A small image classifier, trained from scratch.
Training: soap at rate 0.0042, held-out accuracy 81%.
Rows from expert 15 of block 5, named by matrix and row number. Rows with one number belong to one neuron. Each number is 128 + 32 x the weight over its row's rms, rounded and kept within 0 to 255. All counts start at 0. After the name is the row's rms in percent of the matrix's.
# up: expert up (model.blocks.5.mlp.up, 64x160x160), inputs 0-159
# down: expert down (model.blocks.5.mlp.down, 64x160x160, transposed), outputs 0-159
up.81 104 [151 163 159 142  90  93 168 125 158  96  90 102 167 123  85 170 158 170 123 118  87 167  86 169 107 110  99  89 143 140 110  84 135 120 154 154 168 145 150 150 108  87 103  90  85 110 168 102 168  87 105 151 173 126  87 170 140  88 156 113 128 156 169 163  86 120 169 144 135 154  90  88 127 101  92 170  87 143 125  89 136  86  86 171 172 169  88 162 154 155 160 126 168 165 106  89 142  88  91  94 111 157 149 125 170 140 137  86 171 171 167 104  95 142 163 139  87 116 171 141  86  88 170 168  89 169 170 147  94  96 113  87 169 114 100 168  91 139 170 115 172 171 169 169  93 138 154 164 169 100 171  87  85 165 143 158  86 149 134 131]
up.82 103 [112 105 100 126  85 171  96  87 106  85 149 166 103 133 113  83 143  85 115 141  82 142 172 100  86 149  91  87 172  84 166 165 173 173 143 127 142  98 111  89 149 128 157  87 167 172 169  96 172 132  83 116  83  95 125 121  97  85 103  84  99 163 162 145  87 123 103 138 168 128 112  86  90 144 126  98  91 136 172  86 172 109 148 155 156  96 172  86 164 137 133 172 124  82 139 126 105 129  91 171 159 164 141  90 136  92 112 160 152 100 145 105 170 103 169  90  90  84 148 171 171  89 121 167 173  84 112  83  85 168  87 145 120 139 125 167 143 107 173  89 103 164 165 173 164  84 127  84 161 170  99  94  85 101 169 135  86 130 109  97]
up.83 105 [ 91 109  84 148  86 150 160 116  86  90 120  95 161 162 142 171 146 116 172 111 144 171 172 136 151 107 132  86 137 172 101 116 163  86 108 145 172 115 143 172 150 106 137 166 129 171 172  84 171 120 127 163 172 112 172 171 143 172 167 169 172 110 164 108  88 123 107  84 112  84  86 107 100 145 128 155  84  95  95  85 171 151 108 124 171 139  85  93 165 103  85 104 171  84  84  84 170 104  89 168 103  87 170 159 116 115  84  85 172 112 157 108  91 157 162  85  91 168 168 119  85 105 109 116  84  87 170 123  85 168 164 118 171 119 147 136 112 120  84 119 139 172 113 148  98 125  84 145  96 168 169  91 172 112 172 124 126 172 112 164]
up.84 095 [ 83 111  93 138 122  96 123 110  80  91  87 149 145 177  82 178 176  78 123 123 115 164 155 177 129 117 109  93 101 145 114 138  79  90 150 110 109 120  84 177 139  92 117  84 173 114 177  94 177 107 138 161 144  80 177 152 123 160 110 119 145 176 110 118  81 159 129 110  79 114  80 172 150 116  80 140 160 109 150 132 162 153  91 116 159  94 101 159 176 152 150 163 177  91  78 129 176 125  82 109 145 165 176 148  97  88 109 106 153 150 143 141  81 119 172 176  81 177 103 150  94  84 151 158  90  81 162 170  88 151 175 110 162 142 139 172 149 110 129  98 144 177 110 158 150 122  80 174  81  99 150 106 107 174  93 113  81 147 110 152]
up.85 090 [ 78 149  92 133  89 151 152 109  76  83 101 101 158 142 167  99 180 168 103 111  82 171 128 141 106 168 101 161 156 113  94 168 180 180 106 109 165  99  79  99 113 102 158 107 103 137 153  76 147 175  97 150  79  90  93 169 142 122 102 126 146 137  84 113 112 133 140  89 169 107  88  97 152 151 167 155  93 135 178 155  96 108  92 163  85 155 156 131 178  98 173 160 143 179  90 160  99  85 119 107 147 120 162 169  99  98 114 169 168 154 153 167  80 115 168 119  97 159 179 160 125  78 155 128 125  99 127  92  88  92 152 105 157 150  86 148 100 126 171 150  83 164 142 180 149 169 151 163  98 178 161  79 170 169 130 127 170 154 102  99]
up.86 095 [ 83 167 127 160  98 145 164  94  80  93 158 157 163 173 157 153 174 132 137  94  86 166 101 164  93  97 119 156  91 138 161 150 172 161 147 157 162 117 161 152  80  83 129  80 156 106  92  90 167 100 154 161 152 160 167 152 144 176 146 161 170 178 114 154 149 116  89  97 121  95 120  88 177 102 157 157  81  82  87 110 135 144 124 168 161 161 106 105 166 149  91 120 172 120 118 166 116 104 110 115 162 145 161 163 141 122  80  87 151 150 152  96  85 118 177 150  86 177 101  97 144  85 166 160 159  86 143 140 177 175 174  97 164 117 156 176 167 152 124 162 135 177 155 166 159 142 155 177  85  92 174 109  96 144 110 139 170 156 174  95]
up.87 100 [ 84 173 109  92 172  84  99 131 140 146 167  86  82  86 103 166 172 100 146 138 138  89  84 130 133 104 133 105 170 173 121 174 132 171 146 101 148 155  97 153  82 111 110 131  83 132 103 175 172  91  90 152 161  86  84 166 136  98 139 114 162 172 173  92  83 120 156 165  96 152 104 121  99 140  86 153  89 110 128  92  84 133  97 109 144  83 173  87  88 146  83 172 118 158  82 114 121  97  84 103 124 162  84 170 133  95  84 165 149 164 118 169 111 139 171  83  91 116 170 110 165 163 162 143  83 174 120 173 175 113  95 154  90 103 147 113 117 103 149  88  82 111 137  90 167 133 175  82 159 174 109  88 165 121  81 113 171 138 165 121]
up.88 100 [153 157 106  88 170 164 116  98 158 104  86 167 100  88 125 162 110  93  87  86 117  87  88  85 104 120 135 167 163  99  92  89 109 145 169 171  91 173 125 115 173 103 157 103 100 135  87 151  98 170  87 153  88 122 136 169 160 109 110  97  86  96 156  86 166 105 109 139 165  94 171 108 122  92  99 117 163 171 172 115 164 169  86  84  86  88  99 165 100 101  98 148 167 161 169  93 158 134 110 150  84 102  93 163  92 174 171 163 103 157  82 138 156 121 104 146 105 153  95 171 164 129  84 164  87 136  84 158  98 118 118 159 153 128 115 107 172 173  90 172 166 150 110  90 149  86  93 152 161  95  95 127 158  97 165 164 102  85  86 170]
up.89 086 [ 75 120 128 116 106  79 174  78  83  74 111 137 104 144 146 118  85 154 147 118  80 152 113 172 101 143 134 126 138 114 132 136 181  82 104  95 182 139 129 121  97  75  97  84 111 154 148 151 178 102 155 121 123  86 133 160 113 180 116 146 145 100 131 145 128 183 183 125 173 182  81  76 123 146 147 125  74  90 117 128 102 113 121 153 179 178 132 130 182 148  90 176 176 178 152 115 153 135  73 102 116 181 158  96 129 130 137 136 133 143 115 146  74 140 152  74  88 178 160 117  98  81  97 113 153  74 178 116  96 182 147  97 121 107  96 178 109 145 173 148 117 182 101  77 109  94 145 151  74 132 176  86 157 179 122 133 124 155  81 106]
up.90 091 [ 78 117 172 173 116 152 168 130  77 174 122 148 105 177 145  78 113 119 155 114  82 103 127 152 109  83 111 147 113 167 149 100 179 168  95 105 172 174  87 116 144  91 126  78  87 133 105  78 177 108 108 123 143 142 134  80 130 170  93 161 152  91 161 103  79 179 116 131 101 167 110 133 117  89  79 165 146 135 102 173  80 156 152 150 142 167 102 158 178 101 106 170 122 150 127  99 123 175  78 172 120 172  90 157 179  89 163 132 103 111 153 168  78 120 145  78  86 129 119 113 143 160 176  84 111 174 124  89 172  88 176 112 123 168 130 178 137 131 151 159 163 159  98 178 109 150 177 145  90 104 178  78 116 157 116  89 147 154 106 140]
up.91 103 [ 83 152  95 166  88  90 129  89  84  86 145 166 169 122 108  95 112 116 144 169 119 169  88 172 161 122 140  89 165 163 128 171 157 164  88 153 167 135 153 168 107 139 113  86  85 162 155  83 170  89 146 131 162 103  90 166 128 167  91 172 168 166 136 150  84 173  85 151  85  89  85  84  98 103  84 167  83 166  88 100 157 106  89 166 154 168  85  90 120 147  85  89 108 105 168  90 170 155 161 170 143 101 144 102  84 120  99 144 140 157 167 147  84  88 138  84 100 172 172 146  88  83 133 167 127 118 102  89 170 126  87 126 166 154 130 168 155 138 147 113 120 168 149 172 156 126 166 124 147  93 109  84 145 129 162  98 146 169 114 154]
up.92 099 [164 162  96 163  90 154 174  97  81 138 162 146 107 161 161  95 165 175 149 161  91 140 161 163 148 156 155  91  88 165  91 158 130 136  92 155 165  97 142 165  96 166 135  83 173 164  80 105 174  93 159  95  96  83 162 169 143 156  95 163 132 160 161 152  88 169 164  99  92  91  92 151 161  94 146 119  90 164 165  89 166  94  92 135 158 143 117 101 166  95  95 174 164  87  95  93  98  89 106 174 135 119  87 150 110  91 162  93 175 162 164 138 134 128 173  89 147 175 175 146 150 145 162  97 100  83 159 167 163 164 174 112 140 164 151 166 119 127 137 149  98 159 103 128 159 162 164 138 123 119 164  82 109 166  93 159 176  99 138  91]
up.93 090 [103 104 109 103  92  79 179 165  78 164 119  98  98 113 143 131 144  86 124 156 114  82 162 125  81 164 105  94 147 180  78 172 178 106  84 117 106 123  85 103 102 155 159 161 147 107 158  80 180 125 136 147 162 115 164 134 126 125 145 125 136 105 152 114  88 119 102  95  77 136  77 149 151  96 160 118 121  98 167  81  94 137 132 115 125 103 179  90  98 117 112  87 159 133 127 143 151  78  77 175 100 171 178 127 130  90 131 179 180 119 141 132  81  78 173  77 112 179 172  95  78 174 134 103  79  99 146 130  92 104 180 108 141 154  97 176 136 134 178 120 145 179 179 179 120 143 120 147 118  95 162  78  88 165  80 153 176 111 143 155]
up.94 092 [151 129 122 100  93 102  83  95 178  78 136 134 108  85 104 165 179 179 144 171 151 153 148 150 125 159  81 141 115 102 151 131 179 122 154 101 148 160 102 163 157 147 149  84  95 179 149 169 139 105 157 115 115 107 134  95 148 177 109 178 101 137 107 148 157 178 154 162  77 131 100 115  94 148  80 117 137 103  95  91 178 150 108  95  81 128 111  79 176 118 128 168 150 108 118  83 143 156  77 123 168 148 135 100 142 105  85 179 166 150 100 105  78 170 178 170 175  88 178 157 135  87 106 135  84  87 156 132 143 150 177 159 111 135 162 170 152  82 171  77 153 178 148 123 117 166 132 179 155 179 175  77 154 138  80 107 168 144  95 116]
up.95 109 [109  86 117 153 170  87 169 154  97  86  86 139 109  92  93  87 169 165 131 114 138  86 167 163  86 114 157 170 118 144  87 153  89  98  87  88 105 154  91 151 119 165 154 168 170 114 157  95 169 135 106 124 161 101  86 157  96 159 127 161 146  88 151  85 170 116 162 141 113  86 106 100  92 136  87 112 170 102  92 160  88 152 168 164  88 121  89  95 160 102 155  96 139  91 132 160  88  86 133 169 136 162  86 104 124  88 126 109 117 100  85 159 137 136 167 169 124 169  87 169 170 169 170  85  89 151  87 157  87  86 169 152  98 129 134 164 127 128 170 169  86  90 101 166 128 170 170  89 169  90 169  88 157 168 115 169 165 161 148  99]
up.96 100 [ 85 158 149 168 109 160 173 162  84 162 169 165 151  98  90  96 173 112  83 135 167 157 171 165 104  92  97 122  84 144 100  94  91 105 161  92 157 168 129 112  93 105 160  85  96 130 170  84 171 166  92 127 154  85 171  94 134 148 158 105 165 161 148 102 148 159 102  84 134 162 162 122 161  97  91 107 169  89 140 143 104 167 165  92 157 102 171  89 169 165 159 107  98 172 170  95 158  87 143 157 164 149 170  89 154  96 133 143 126  94 151 101 168 166 166 129 124 166  93 161 171  95 128 164  90 150  92 142  85  91 121  96 158 127 111 131  90  97 141 157  85 163 153 136 139 168  92 166  93 167 166  82  82 152 102  87  96 161  93 161]
up.97 100 [108 120 158 148  88 172 121 103 169 151 162  89 162 101 162 169 165  99 102  83 165 116  84 168 173 171 133 171 129 129  85  87 102 121 141 126 117 117 112 102 130  94 105 134  85 169 110 169  87 147 105 138 174  90 171 169 108 112  85 168 112  86 170 169 152  87 152 155 138 147  96  90  85  85  88 149  88 148 131  87  99 107  86 112 132  84  84 112 153 151 106 102 103 170 172  90 169  88 103 129  83 102 173 119  86 153  87 156 156 110 104  88  93 115 120 166 155  90 144  83 138 164 116 100  86  86 170 124 161  83  86 172 169 146  84  87 131  95  85  86 172 133 130 111  83 109  95 170 170 168  88 164 151 158 117 130 131 172  83 152]
up.98 108 [106 163  86 152  87 171  86 170 170  96 115 113 145 165 127 170 158 169 171 165 123 171 172 171  92  97 143 138 102 170 102 115 111  88 108  95 168 117 117 171  95 154 107  88 158 170 171 172 157 155 122  91 167  96  94  85 146 166  96  86 171 167 153 100  96 171 146 152  88 143 134  90 117 119 105 155  86 147  86 170 170 140 144 161 170 168 123  94 165 123 124 105 170  85  86  85  94 162 167 103 147 146  99 169 161  95  86 102 140 123 171 158  89 139 118  87 109 166 137  98 125 153 142 171 149  88 169 121 158 128  86  91 169 149 162  93 148 154  86 154 171 103 114  84  86 111  87  94  87  96 170  87  85 147  85 161  89 138 134 118]
up.99 097 [ 81 144 153 148 162  90 114 106  92  99 106 109  99 121 109 158 174 167 171  87 113 173 176 157 105 144  85  82 102 131  97 114 154  82 114 106  93 143  95 176 150 124 136  81  91 163 176 109 127 121 176 146 134  83 170 173 157 150 128 143 105  82 137 127 123 175 108 133 152 152 161  81  87  97  91 151  91 119 142 108  95 140  80 149 157  98 172 149 164 101 153 176 153  93  90  83 100 127  87 120 105 169 164 172 166 131 108  91  80 150 151 161  85 123 174 110 109 176  85 156 134 120 150 149  81 166 169 119 143  90 100  89  91 171  94  95 100 103 118 173  96 175 109 172 133 161 130 167 160 146 173  84  84 171  82  92  84  86 174 144]
up.100 100 [ 81  99 168 137 111 138 169 151  85  87 150 152 109 157 167  84 171 145 150  97  90 149 170 149 102 108 173 165 113 124 164 173 169 100  85 154 143 161 107 135  99 173 142 168  91  88 162  88 169 100 162 112 167  95 148 133 161 174 140 174 162 173 113 138 149 164 157 131  90  93 135  82  91 162  94 138  86 103 140 115 122 140  90 109  96 146 173 171 174 107 162  84 148 173  92 112 150 161 119  85 130 151 173 146 105  94 101 174  93  90 148 166  97 128  84 128 120 164  88 167  82  90  93 168 159  83 163 112 173 173 138  96 117 158 145 156 105 130 149 160  82 166 150 166 165 156  98  88  89 172 114  94 103 174  99 158 102  81 160  84]
up.101 109 [ 90 102 126 123  88 167 168 107  88 167 156 169 126 168 163 169 167 166 166 159 143 168 169 108 140  96 166 168  87 170 104 167 162 108 160 125 168 146 139 140 126  91 158  89 134 129 168 103 168 151 144 170  88 158  89  98 114 169  87 164 129 166  85 144  95 137 165 144 125 120  88  99 157 140 105 105 166  86  86 114 168 137  86  91 168 168 158  95 151  99 108 159 167 149  86  88 168 169 114 162 170 164  97 109  86  88  88 116  99 171 134 169 100 109 164 169 101 164 163 150  89 153 166 169  90  87 167 102  94  88 128 148 169 112 144  88  86 115  86 170 170 163  85 151 122 152 135 167 145 168 158  89 133 134 164 164  94 155  86 100]
up.102 094 [124 122 102 114 137 136 173  88 103  95 134 110 153 172  98  80 118 178 106 142 126  80 155 158 117 151 143  79 153 177 119 148  85 174 115  88 155 103  88 176  78  94  91  83  96 111  82  80 177 103 108 101  93 129 108 109 110 101  96 175 150 175 110 106 149 178 155 167  82 128  84 113 138 107  81  96 132 131 156 135 107 103 155 107 114  87  82  82 173 134 166 169 118  81 156 102 107  85  94 177 153 153 176 125  82 130 103 151  80 149 114 156  92 103  86 119  90 104 169 148  93 127 151 174 152  87 110 104 176 175 117 163 150 152 116 137  81  97 178  82 122 176 116 176 159 101 155 175 129 153 166 109 104 176 110  81 178 105 161 101]
down.81 106 [174 175 157 119  96  83 174 100 108  96 132 134 154 110  88  84 123  79 163 138 173 175 120 146  95 171 165  96 122  96 174 161 145  82 175 147 106  94  81 171 157 171 110 170 172 173 143 141  87 138 158 146 137 168  83 173  82 172 158 174 159 153 139 156 133  86 162  83 134 112 175  99 116 142 144 175  92 123 153 100 109 162  82 146 173 119 165  86 105  98 144 134 121 122  99 160  89 104 171  88 100  85 144 153 159 120 138 173 154 122  92 118 108 155 168 142  89 173 104 137 112 119 102  93  94 121  92 136 118 115 142  84 119 158 178  80 175 134  83 136 136 176  92 154 138 161 168  84  82 159  81 124  83 174 171 159  92 160  98 102]
down.82 096 [177 159  93 152 111  91 168 103 135 148  94 165 104 107 160 178 151 160 137 154 120  87 124 118 151 163 154  97 181 154 149 116 168  82 153 145  98 154 143 104 104 182 122 183 183 141 155  74 116 104 112 103 154  77 107  86 156  80  82  82 116 146 101 100 179 126 160 151 148 155  93 155 153  77 164 100 121 101 105 160 161  97 180 156 154 127  96 178 111 108 112 177 101 102 155 151 138 157 172 133  99 111 146 159 139 162 138  85 152 108 159 112 145 133 107 100  78 146 119  89 175 177 105 101 162 139 101 146  95 134 181  92 100  77 156  81 161 109 130 107  77 181 160 162  73  83  90 176  76 103 151 177  99 108 149  97  80  98 154 150]
down.83 084 [135 178 105 178 113  87 172 161  95 168 150 150  74 137 101 189 158 125 136 141 141 133 119 164 126 181 153 139 137 174 106  93 149  88 146 107 141 155  68  94 185 166 158 166  71 124 139  92 107 109 104 145  73 187 153 107 130 130 105  90 151 157 162 155  95  92  69 113 157 106  87 104 160 150 111 151 106 113 106 125 181 102 159 130 152 156  68  88 150 161 110 190 106 153 108 144 148  95  99 189 154  67 111  94 135 161 118  76  97 152 108 117  99 158 108 139 188  90 158 156 152 118 146 131 105 136  98 155 134 152 121 111  66 108 148 101 168 157 100 159  98 189 142 185  66 121 115  91 104 153 127 166 163  94  95  88  73 112 112 104]
down.84 086 [188  81 148  85 159 128  92 171 153 138 103 152 115 150 156 151 107  73 160 148 102 109  90 146 106 145 107 153 153  94  77 110 126 190 176 146 110 183 144 145 147 189 181  92 102 103 107  67  97 145 111 145 117 113 150 106 109 176 150 147 144 150 133 147 154 155 147  69 107 111 184 107 133 147 110 107 128 145 149 149 111 144  79 181 151 137 183 142 167 145 119  67 174 150  73 101 147  67 114  79 109 172 107 187 127  77 159 169 104 147 146 110 152 110  98  69  75 157 187 149  73 112 142 174 153 157 108  93 139 103 110  94 174 110 146 152 149 127  70 102 152 110 110 157 109 110 104 165  79 134 152  73 108 100 128 100 186 106 145 146]
down.85 087 [185 107 160 101  98 105 176 165 145  98 155  95 178  75  69  70 155 123  83 161 129 124 170 162  96 185 148 144 103  92 147 180 134 131  98 153 121 161  98  97 172 169 159 145  93 112 160  83 139 114 169 154 168 189 155 122 127 144 161 125 159 104 110 111 165 104 143 118 160 115 106  97 140  70 170 160  86 142 112 100  92 150 158  98 113 154 117 176 170 148 127 156 153 146 182  74 176 104  81 147 105 159 101 156  99  95 156 125  81 160 108 111  96 155 158 120 109 104 151 182 154  79 114 160  83 113  94 157 148 139  92  95 157 107 103  80 145  85 160 159 179 128 146 168  94 141 148 109 161  75  99 100  81  81 157 154 167 164  95  98]
down.86 079 [167 147 154 115 110 104 183 108 136 161 114 113  91 167  98 162 112  71  88 114  97 157 163 100 101  93 113 174 142 158 195 116 102 153 143 153 151 141  80 147 111 169 121  73 137  88  73 159  90 148 154  92 169 109  91  85 110 137 111 101 183 148 115  89 122 112 106 109 121 149 170 167 130 173 165 152 148 140  70  67 148 143  94  87 106 101 108  81 174 105  74 170 108 137  88 125 150 116 158  91 102 172  68 152 153 116 166  87 125 151 117 106 162  67  88 105 172 157  72 103 106  85 150  98 135 113  89 112 172 133 107 109 146 158 146 128 121 104 104  88  97  84  98 127 154 110 123 164 129  73 102 190 164 155 151  77  61 155 133 155]
down.87 104 [109  98 164 107 177 173 146 141  96 150 158 100 156 165 104 176 126 115 111 166 158 134 155 136 105 140  84  97  77 116 145 146  77 162 148 170 103 160  96 105 177 164  98 164 126 152  79  90  78 121 121 160 160 108  98  78 135  79 177 168 157  96 147 105  94 143  98 150 167 149 155  84 118 133 146 165  78 171 131 103 113 147 179  95  81 120 177  85 178 141 160  77 144 118 107 103 124 169  80 174  97 107 177 120 139 152 178 124 179 140 101 103 146 175  97 144 167  94  79 173 109 175 100 108  88 145 125 121 177 133 160 165 163 155 101 122 139  81  79 166  81 177  79 145 124  80 141 119 119 179 118 135 113  80 157 143  91 140 144 173]
down.88 116 [162 171 136 136 168 100 130 106 122 125 103 159 148 171 122  98 103  96 167 112 171 170 113 169 169  90 166 117 166  97 138 150  87 162  88 165 105  84 169 131 171 160  84 166 120 164 143  87  98 172 170 135 168 124 130 171 163 166 128 142 136  84 173 172  90 126 158 103 161  92 171  91  95 164 165 164 167 120  86 108 172 119  86 167 148 168 153 101  86 137  89 106  97 148  87  85  88  86 158 107 171  98 108  87 100 147 105 142 159 160  84  86 105 106 169 104 107  89  95 169 170 139 156 136 150  88  87 171 163  89 164 170  87 132 168 104  87  87 131 164 111 100 160  87 152  89  88  93 104 170 163 163 163 140 136 120 156  92 144 115]
down.89 079 [119 139 149 160 137  94  92 160 139 152 101 149 160  89 149 124 140 108 189 107 104 166 123 148 174  61 165 132 148 122 160 160 132 193 145  80 103 148 176 153 102  75 103 106  98 145  77 172 173  66 172 136 134  64 194 145 101 135 189 154  91  75 100 144 120 188 151 116 146  62  79 140 103 104  76 152 101 145 149 105 123 152 119 105 107 157 122 165 100 147 175 116 103 160 106 108 102 142 145  74 146 117  98 141 145  98 110 138 111  72 106 103 165 140  74 138 146 194 191 148 112 107 189 158 140 123 150 140  94 100 124  88 153 109 104 108 144  70 110 101  69 178 101 101 134  84 156 143 173 109 119  83 145 136 108 153 109 131 107  95]
down.90 088 [ 93 138 146 145 158 185 165 108  95 105 140 102 169 153 118 148  94 120 141 122 142  79  88 139 137 133  82  79 114 126  86 129  80 178  84 143 135 133  95  86 174 133 125 141  89  81 105  83  79 151 132 153 157  96 106 144 112  82  94  81  82 178 172  94 159 157 121 139 105 141  90 108 144 146  95 123 178  89 171  86 172  96  92 104 127 159 168 114 116 112  69 150 126 159 153 112 133 127  85  70 155 160  85  69 128 182 137 186  77 122 129 103  79 134 141 165 171  85  98 173  95 142 146 107  73 124 149 186 170 157 140 153 129 121 120 121 134 104  96 162 158 119 117 175 106 150 147  78  89 145 170  92  84  79 185  84 164 117  95 103]
down.91 089 [185 162 103 116 156 151 179 106 132 104 110 143 169 123 130 182 101  74 107 145 108 114 101 139 105 162  70  80 166  79 110 109  91 141  97 108 108 134 174 134  81 124 143  69 113 168  87 142 145 148  82 151 106  76 146 123 103 101 170 178 111 159 177 109 168 141 124 172 152 113 142  84 124 104 104 163 175 104 142 100 173  89  86 182 140 150 111  80 160 147 113 149  80 146  83 166 135 179 173  69 183 158 146 176 109  92 166  70 161 135 140 108 128 150 163 177  87  93  78 128 116 178 147 103 123 149 180 125 148 150 176 137 111  79 104  74 140 136 104 111  97 134  80 137 116  71 118 143  88 104  99 123 105 179 178 117 117 115 142 113]
down.92 096 [160  98 144 157  92 179 122 118  96 118 115 100 178 121 115 104 166 177  85  80 174 161 161 144 131 163 105  78 169 145 150  91 104 108  89 120 106 134 123 142 109 158 103 159 143 164 167  75 159 142 163 111  93 172 102 174 143 148 114  97 160 122 167 104 102  93 136 152  83  86 118 147 112 116 168  81  78 153 148 112  97 147 172 168 165 164 157  98 175 109  89 174 129 169  90  95 102  87  92  78 114  91 116 164 153 161 157 160 119 104 129  88 102 167 163 105 177  83 158 120 106 104 138 113  92  92  75 168 160  91 183  73 122  88 114 175 102 101  81 134  87 119 166  94 153 121 164 123  98  88 178 161  95  73 177 140 157  87 105 113]
down.93 090 [141 159  96 157 130  88 180  72 108 124 131  84 110 102 104  78  82  89 119  77 109 170 170 176 164  69 169 101  98 152  79  97 148 106  99 147 107 115  71 100 122 133 137 138 110 147 142 116 131 144 115 112 110 185 107 104 131 151 139 142 145 107  95 156  72 101 146 111 158 142 162 184  91  92 184 145  76 131 113 140  74  99 160 135 110 162 147 149  71 170  99 122 146 155 132 100 184 100 146  72 121 184 108 157 104 145 180 138 134 103 108 141 102 149  90  72 113 107  72 115 123 148 160 145 104 139  72 137 151 157 128 101 121 160 161  72 120  79  73 133  70 149 175 100 108 148  83 108 146  72 128 183 155 105 106 134  74 100 176  76]
down.94 091 [159 160  91 163  99  80 185 101  95  87 138 159  96  96 153 126 156 128 107 104 102 163 155 146 157 163 163  82 100 162 161 157 156  98 162 156 144 157 161  78  77  72  95 177 161 114  96 118 170 104 164 144 116 153  75 162 158  90 153  93 107 156 108 105 103 121 154 153 168 129 119 147  94 116 165 126 162 160  94 162 153 132 176 104 162 157 185  95  93 162  88  88 140 136 147  75 102  93 147 111 165 129 159 101 134  72 158 129 148  94 150  95 153 110 111  87 186 154  80 101 102  90  97 100 147  91 162  97 154  99 157 142 148 146 157  95 152 177 186  95  80 123  97 124 175  84  82  88  94 100 158 174 165 160 160 103 157 100 107 160]
down.95 122 [155 152 124  99 168 146 158 106 165 169  87 165 163 155 169 160 170  86  88 160 121  88 105  86 113  86 147 169 122  86  85 171  85 167 129 141 154 170 117 168 170  90 148  93 163  91 121 148  92 151  86 171 140 152 170 102  86 149 154 112  97 129 122 162  89 104 141  92  97 139 122 166 169 144 167 102 120 130 126 168  88 171 169 170 171 170  88 129 154 171 168 145  85 154 100 109  87  90 149 159 156 162  85 163 134 141 121  94 133 105 112 116  86 131  87 138 138  93 168 170 158 149 168 164 149 162  89 170 167 138 169 103  88  86 104 110 170  86  97  94  85 169 142  85  88  94  86 159 116 135 156 170  89 135  87  87 112 171 171 100]
down.96 105 [161 168 167 142 148 164 124 136 169 136 162  90 143 167  96 105 108 154 150 163  89  91 162  89  96 161 161  97 141 116 144 132 170  89 169 161 168 118 115  96 164 140 163  78 126 172 163 174 105 139 160 119 138 151  89  88 137 157 159 164 152 167  88  90 103  97 168 131  81  88 128 172  89 163 167 156 121  94  96  90 167 139 118  97 150  96  88 177  98 110 163 101  80  94 102 166 144  91 168  84  91 105 158 132 160 161  94  91 164 115  89 119  81 151 163 165 157  85 101 117 117  87 167  88 170  97  87  88 103 100  87  92 166 161  94 101  92 127 124  88 128  97  92 155  80 165  93 148 108 166  86  85 160 164 122 162 172 146 102  92]
down.97 117 [134 157 158  87 170 130 107  89  99  85 129 158 170 171 120 169 154 129  99 128 121 171 170  94  85  93 171 110 116 122 150 163 171  87 126 133 140 123 139 168 172 169 171 147 169 132 115 167 169 116 131 173  87 111 159 135  85 121 121 160 157 160 165 172 100  86  97  87 167 172 164  85 133 109 170 104 160 128 102 108 151 134 169 171  98 170  94 113  87 145 134  90 155 171 131 108 170  86 159 112  93 161  89 127 170 171  86 169  89 170 113 150 155 168 171  89  84  97  88 171 107 168 134 171  95 155  89  97 169  89 146 165  86 139 127  91 169 117 153 170  93 167 170 142 120  85 140 171  96 143 117 159  84 171 123 148  89 173 103  85]
down.98 107 [ 91 145  80 154  84  97 171 132 130 175  80 115 100 148 169 141  98 137  80 153  81  80 164 176  81 115 124 171 175 174 117  89 132 119  97 144 144  80 174 142 143 175 120  81 116  82  81  79  80 168 103 150 159 170  81  80 107  81 149  78  92  96 133  92 175 101 141 135 150 150  86  86 176 107  99  80  99 149 120 130  95 141 137 105 145 111  84 176  89 150 161 175 121 121 110 146  79  80  80 143 120 107 108 119 172 104 159  82 117 147 109 108 168 112 102  79 171 143 143 115 110 174 116 154 121 174 140 142 175  97  82 104 155  97 173 130 162 102 105 142  81 173 104 122 176 112 171 176 144  81 114 162 116 141 114 124 107 148 147 106]
down.99 090 [ 71 108 117 146 178 174 161 110 174 106 145 138  72 179  96  79 147 113 136 104 177 118 183 158 109 158 157  72  98 137 151 102 145 164 119 145 150 145 130 101 124 184 102 165 120 142 116  86 129 105 154 103 115  86 123 143 157 159 164 157 136 145 164 154 102  99 102 100 185 162  99  71 119 145 100 152 179 171 111 119 165  99  78 102  85 162 184  78 110 100 147 111 118  93 124 157 113  99  75 183 117  75 156 156 152 141 160  88  80 104 145 107 159 148 140  85 101 133  79 106 115  74 106 137 139 131 116 110 151 160 116 128 159  92  83  77 103  98 180 158 184 144  89 165 115 176 173  93 185 110  81 123 166 135 178 151 184 107 143 132]
down.100 093 [108 149 153  77 181  74  85  96 107 105 145 179 158 106 172 185 161 144 138 183 112  89  82 153 107 151 135 104 163  94 109  79 106 152  99 115 110 107 163 106 149 163 149 134  83 131 139  76  81  90 137 142 115  72 137 100 144 133 150  99 142 151 151 136 182 124 109  85 109 131 141 151 162 118 182 107  73 103 164 139 176 165 105 103 119 128 185 109 126 101 153  74 105 150 108 159 120 178 159 174 103  73 116  99 169 162 138 184  73 156 108 106 159 144  96  74 117  72 182 154 124 183 107 101 148 112 156  80 155 135  80  93 124 152 133 175 120 140 102 149  93  88 111 119 149 133  98  80  73 127  86 100 111  75 165 106 177 101 101  99]
down.101 121 [ 89 143  94  87  96 100  99 169 159 110 101 163 170 159 128  88 135 154 170 127 105  99  86 112 171 160 148 101  96 171  87  86 171 169 118 128 102 131  90 167 170 142 107 171 124 170 170 117 124 101 159 148 125 154 170 171 131 107 107  88 130  86 170 129 170 171 116 170 120  99  92  89 116  96  85  85 109 100 170 141 124 110  95 159  99 169 167  95 163  87 170  94  99 135 157 158 137 161  91  97 170 168 133 166  93  97  87 167 169 102 161 171  89 166 170  88 166  86 166 127 120  88 154 106 115 126 124 156 168 169  86 158 171 157  93  97 171 160  87 170  91  93  90 111 144 145 143  86 168 123 157 169 140 170 165 101 165  94 170 112]
down.102 080 [ 97 100 148 156  93  80  86 145 158 110 151 152 160 165 100  91 158 109 100 161 147 132 164 159 101 163 124 111  91  91 158 134 161 161 129  82 145  94  87 100 148  83 160  83  99 184 145 106 171 102  97 152  98  77 143 165 122 147 156 163 162 159 139 189  87 105 194  96 149 155  97  96 107 115 169 161  71 142 159 117 169  64 102  96 156 163 193  96 149 100 188 157 157 100 136 108  99  96  84  67 107 111  96 170 122  94  99 116 164 151 153 108  95 149 164 123  84 161 155 102 112 102 160 171  96 152 157 139  63 160 105 143 152 102 140 166 148  93 157 163 134 143 149 159 127 147 141 129 193 161  89  95 140 172  97 113 182 142 107 117]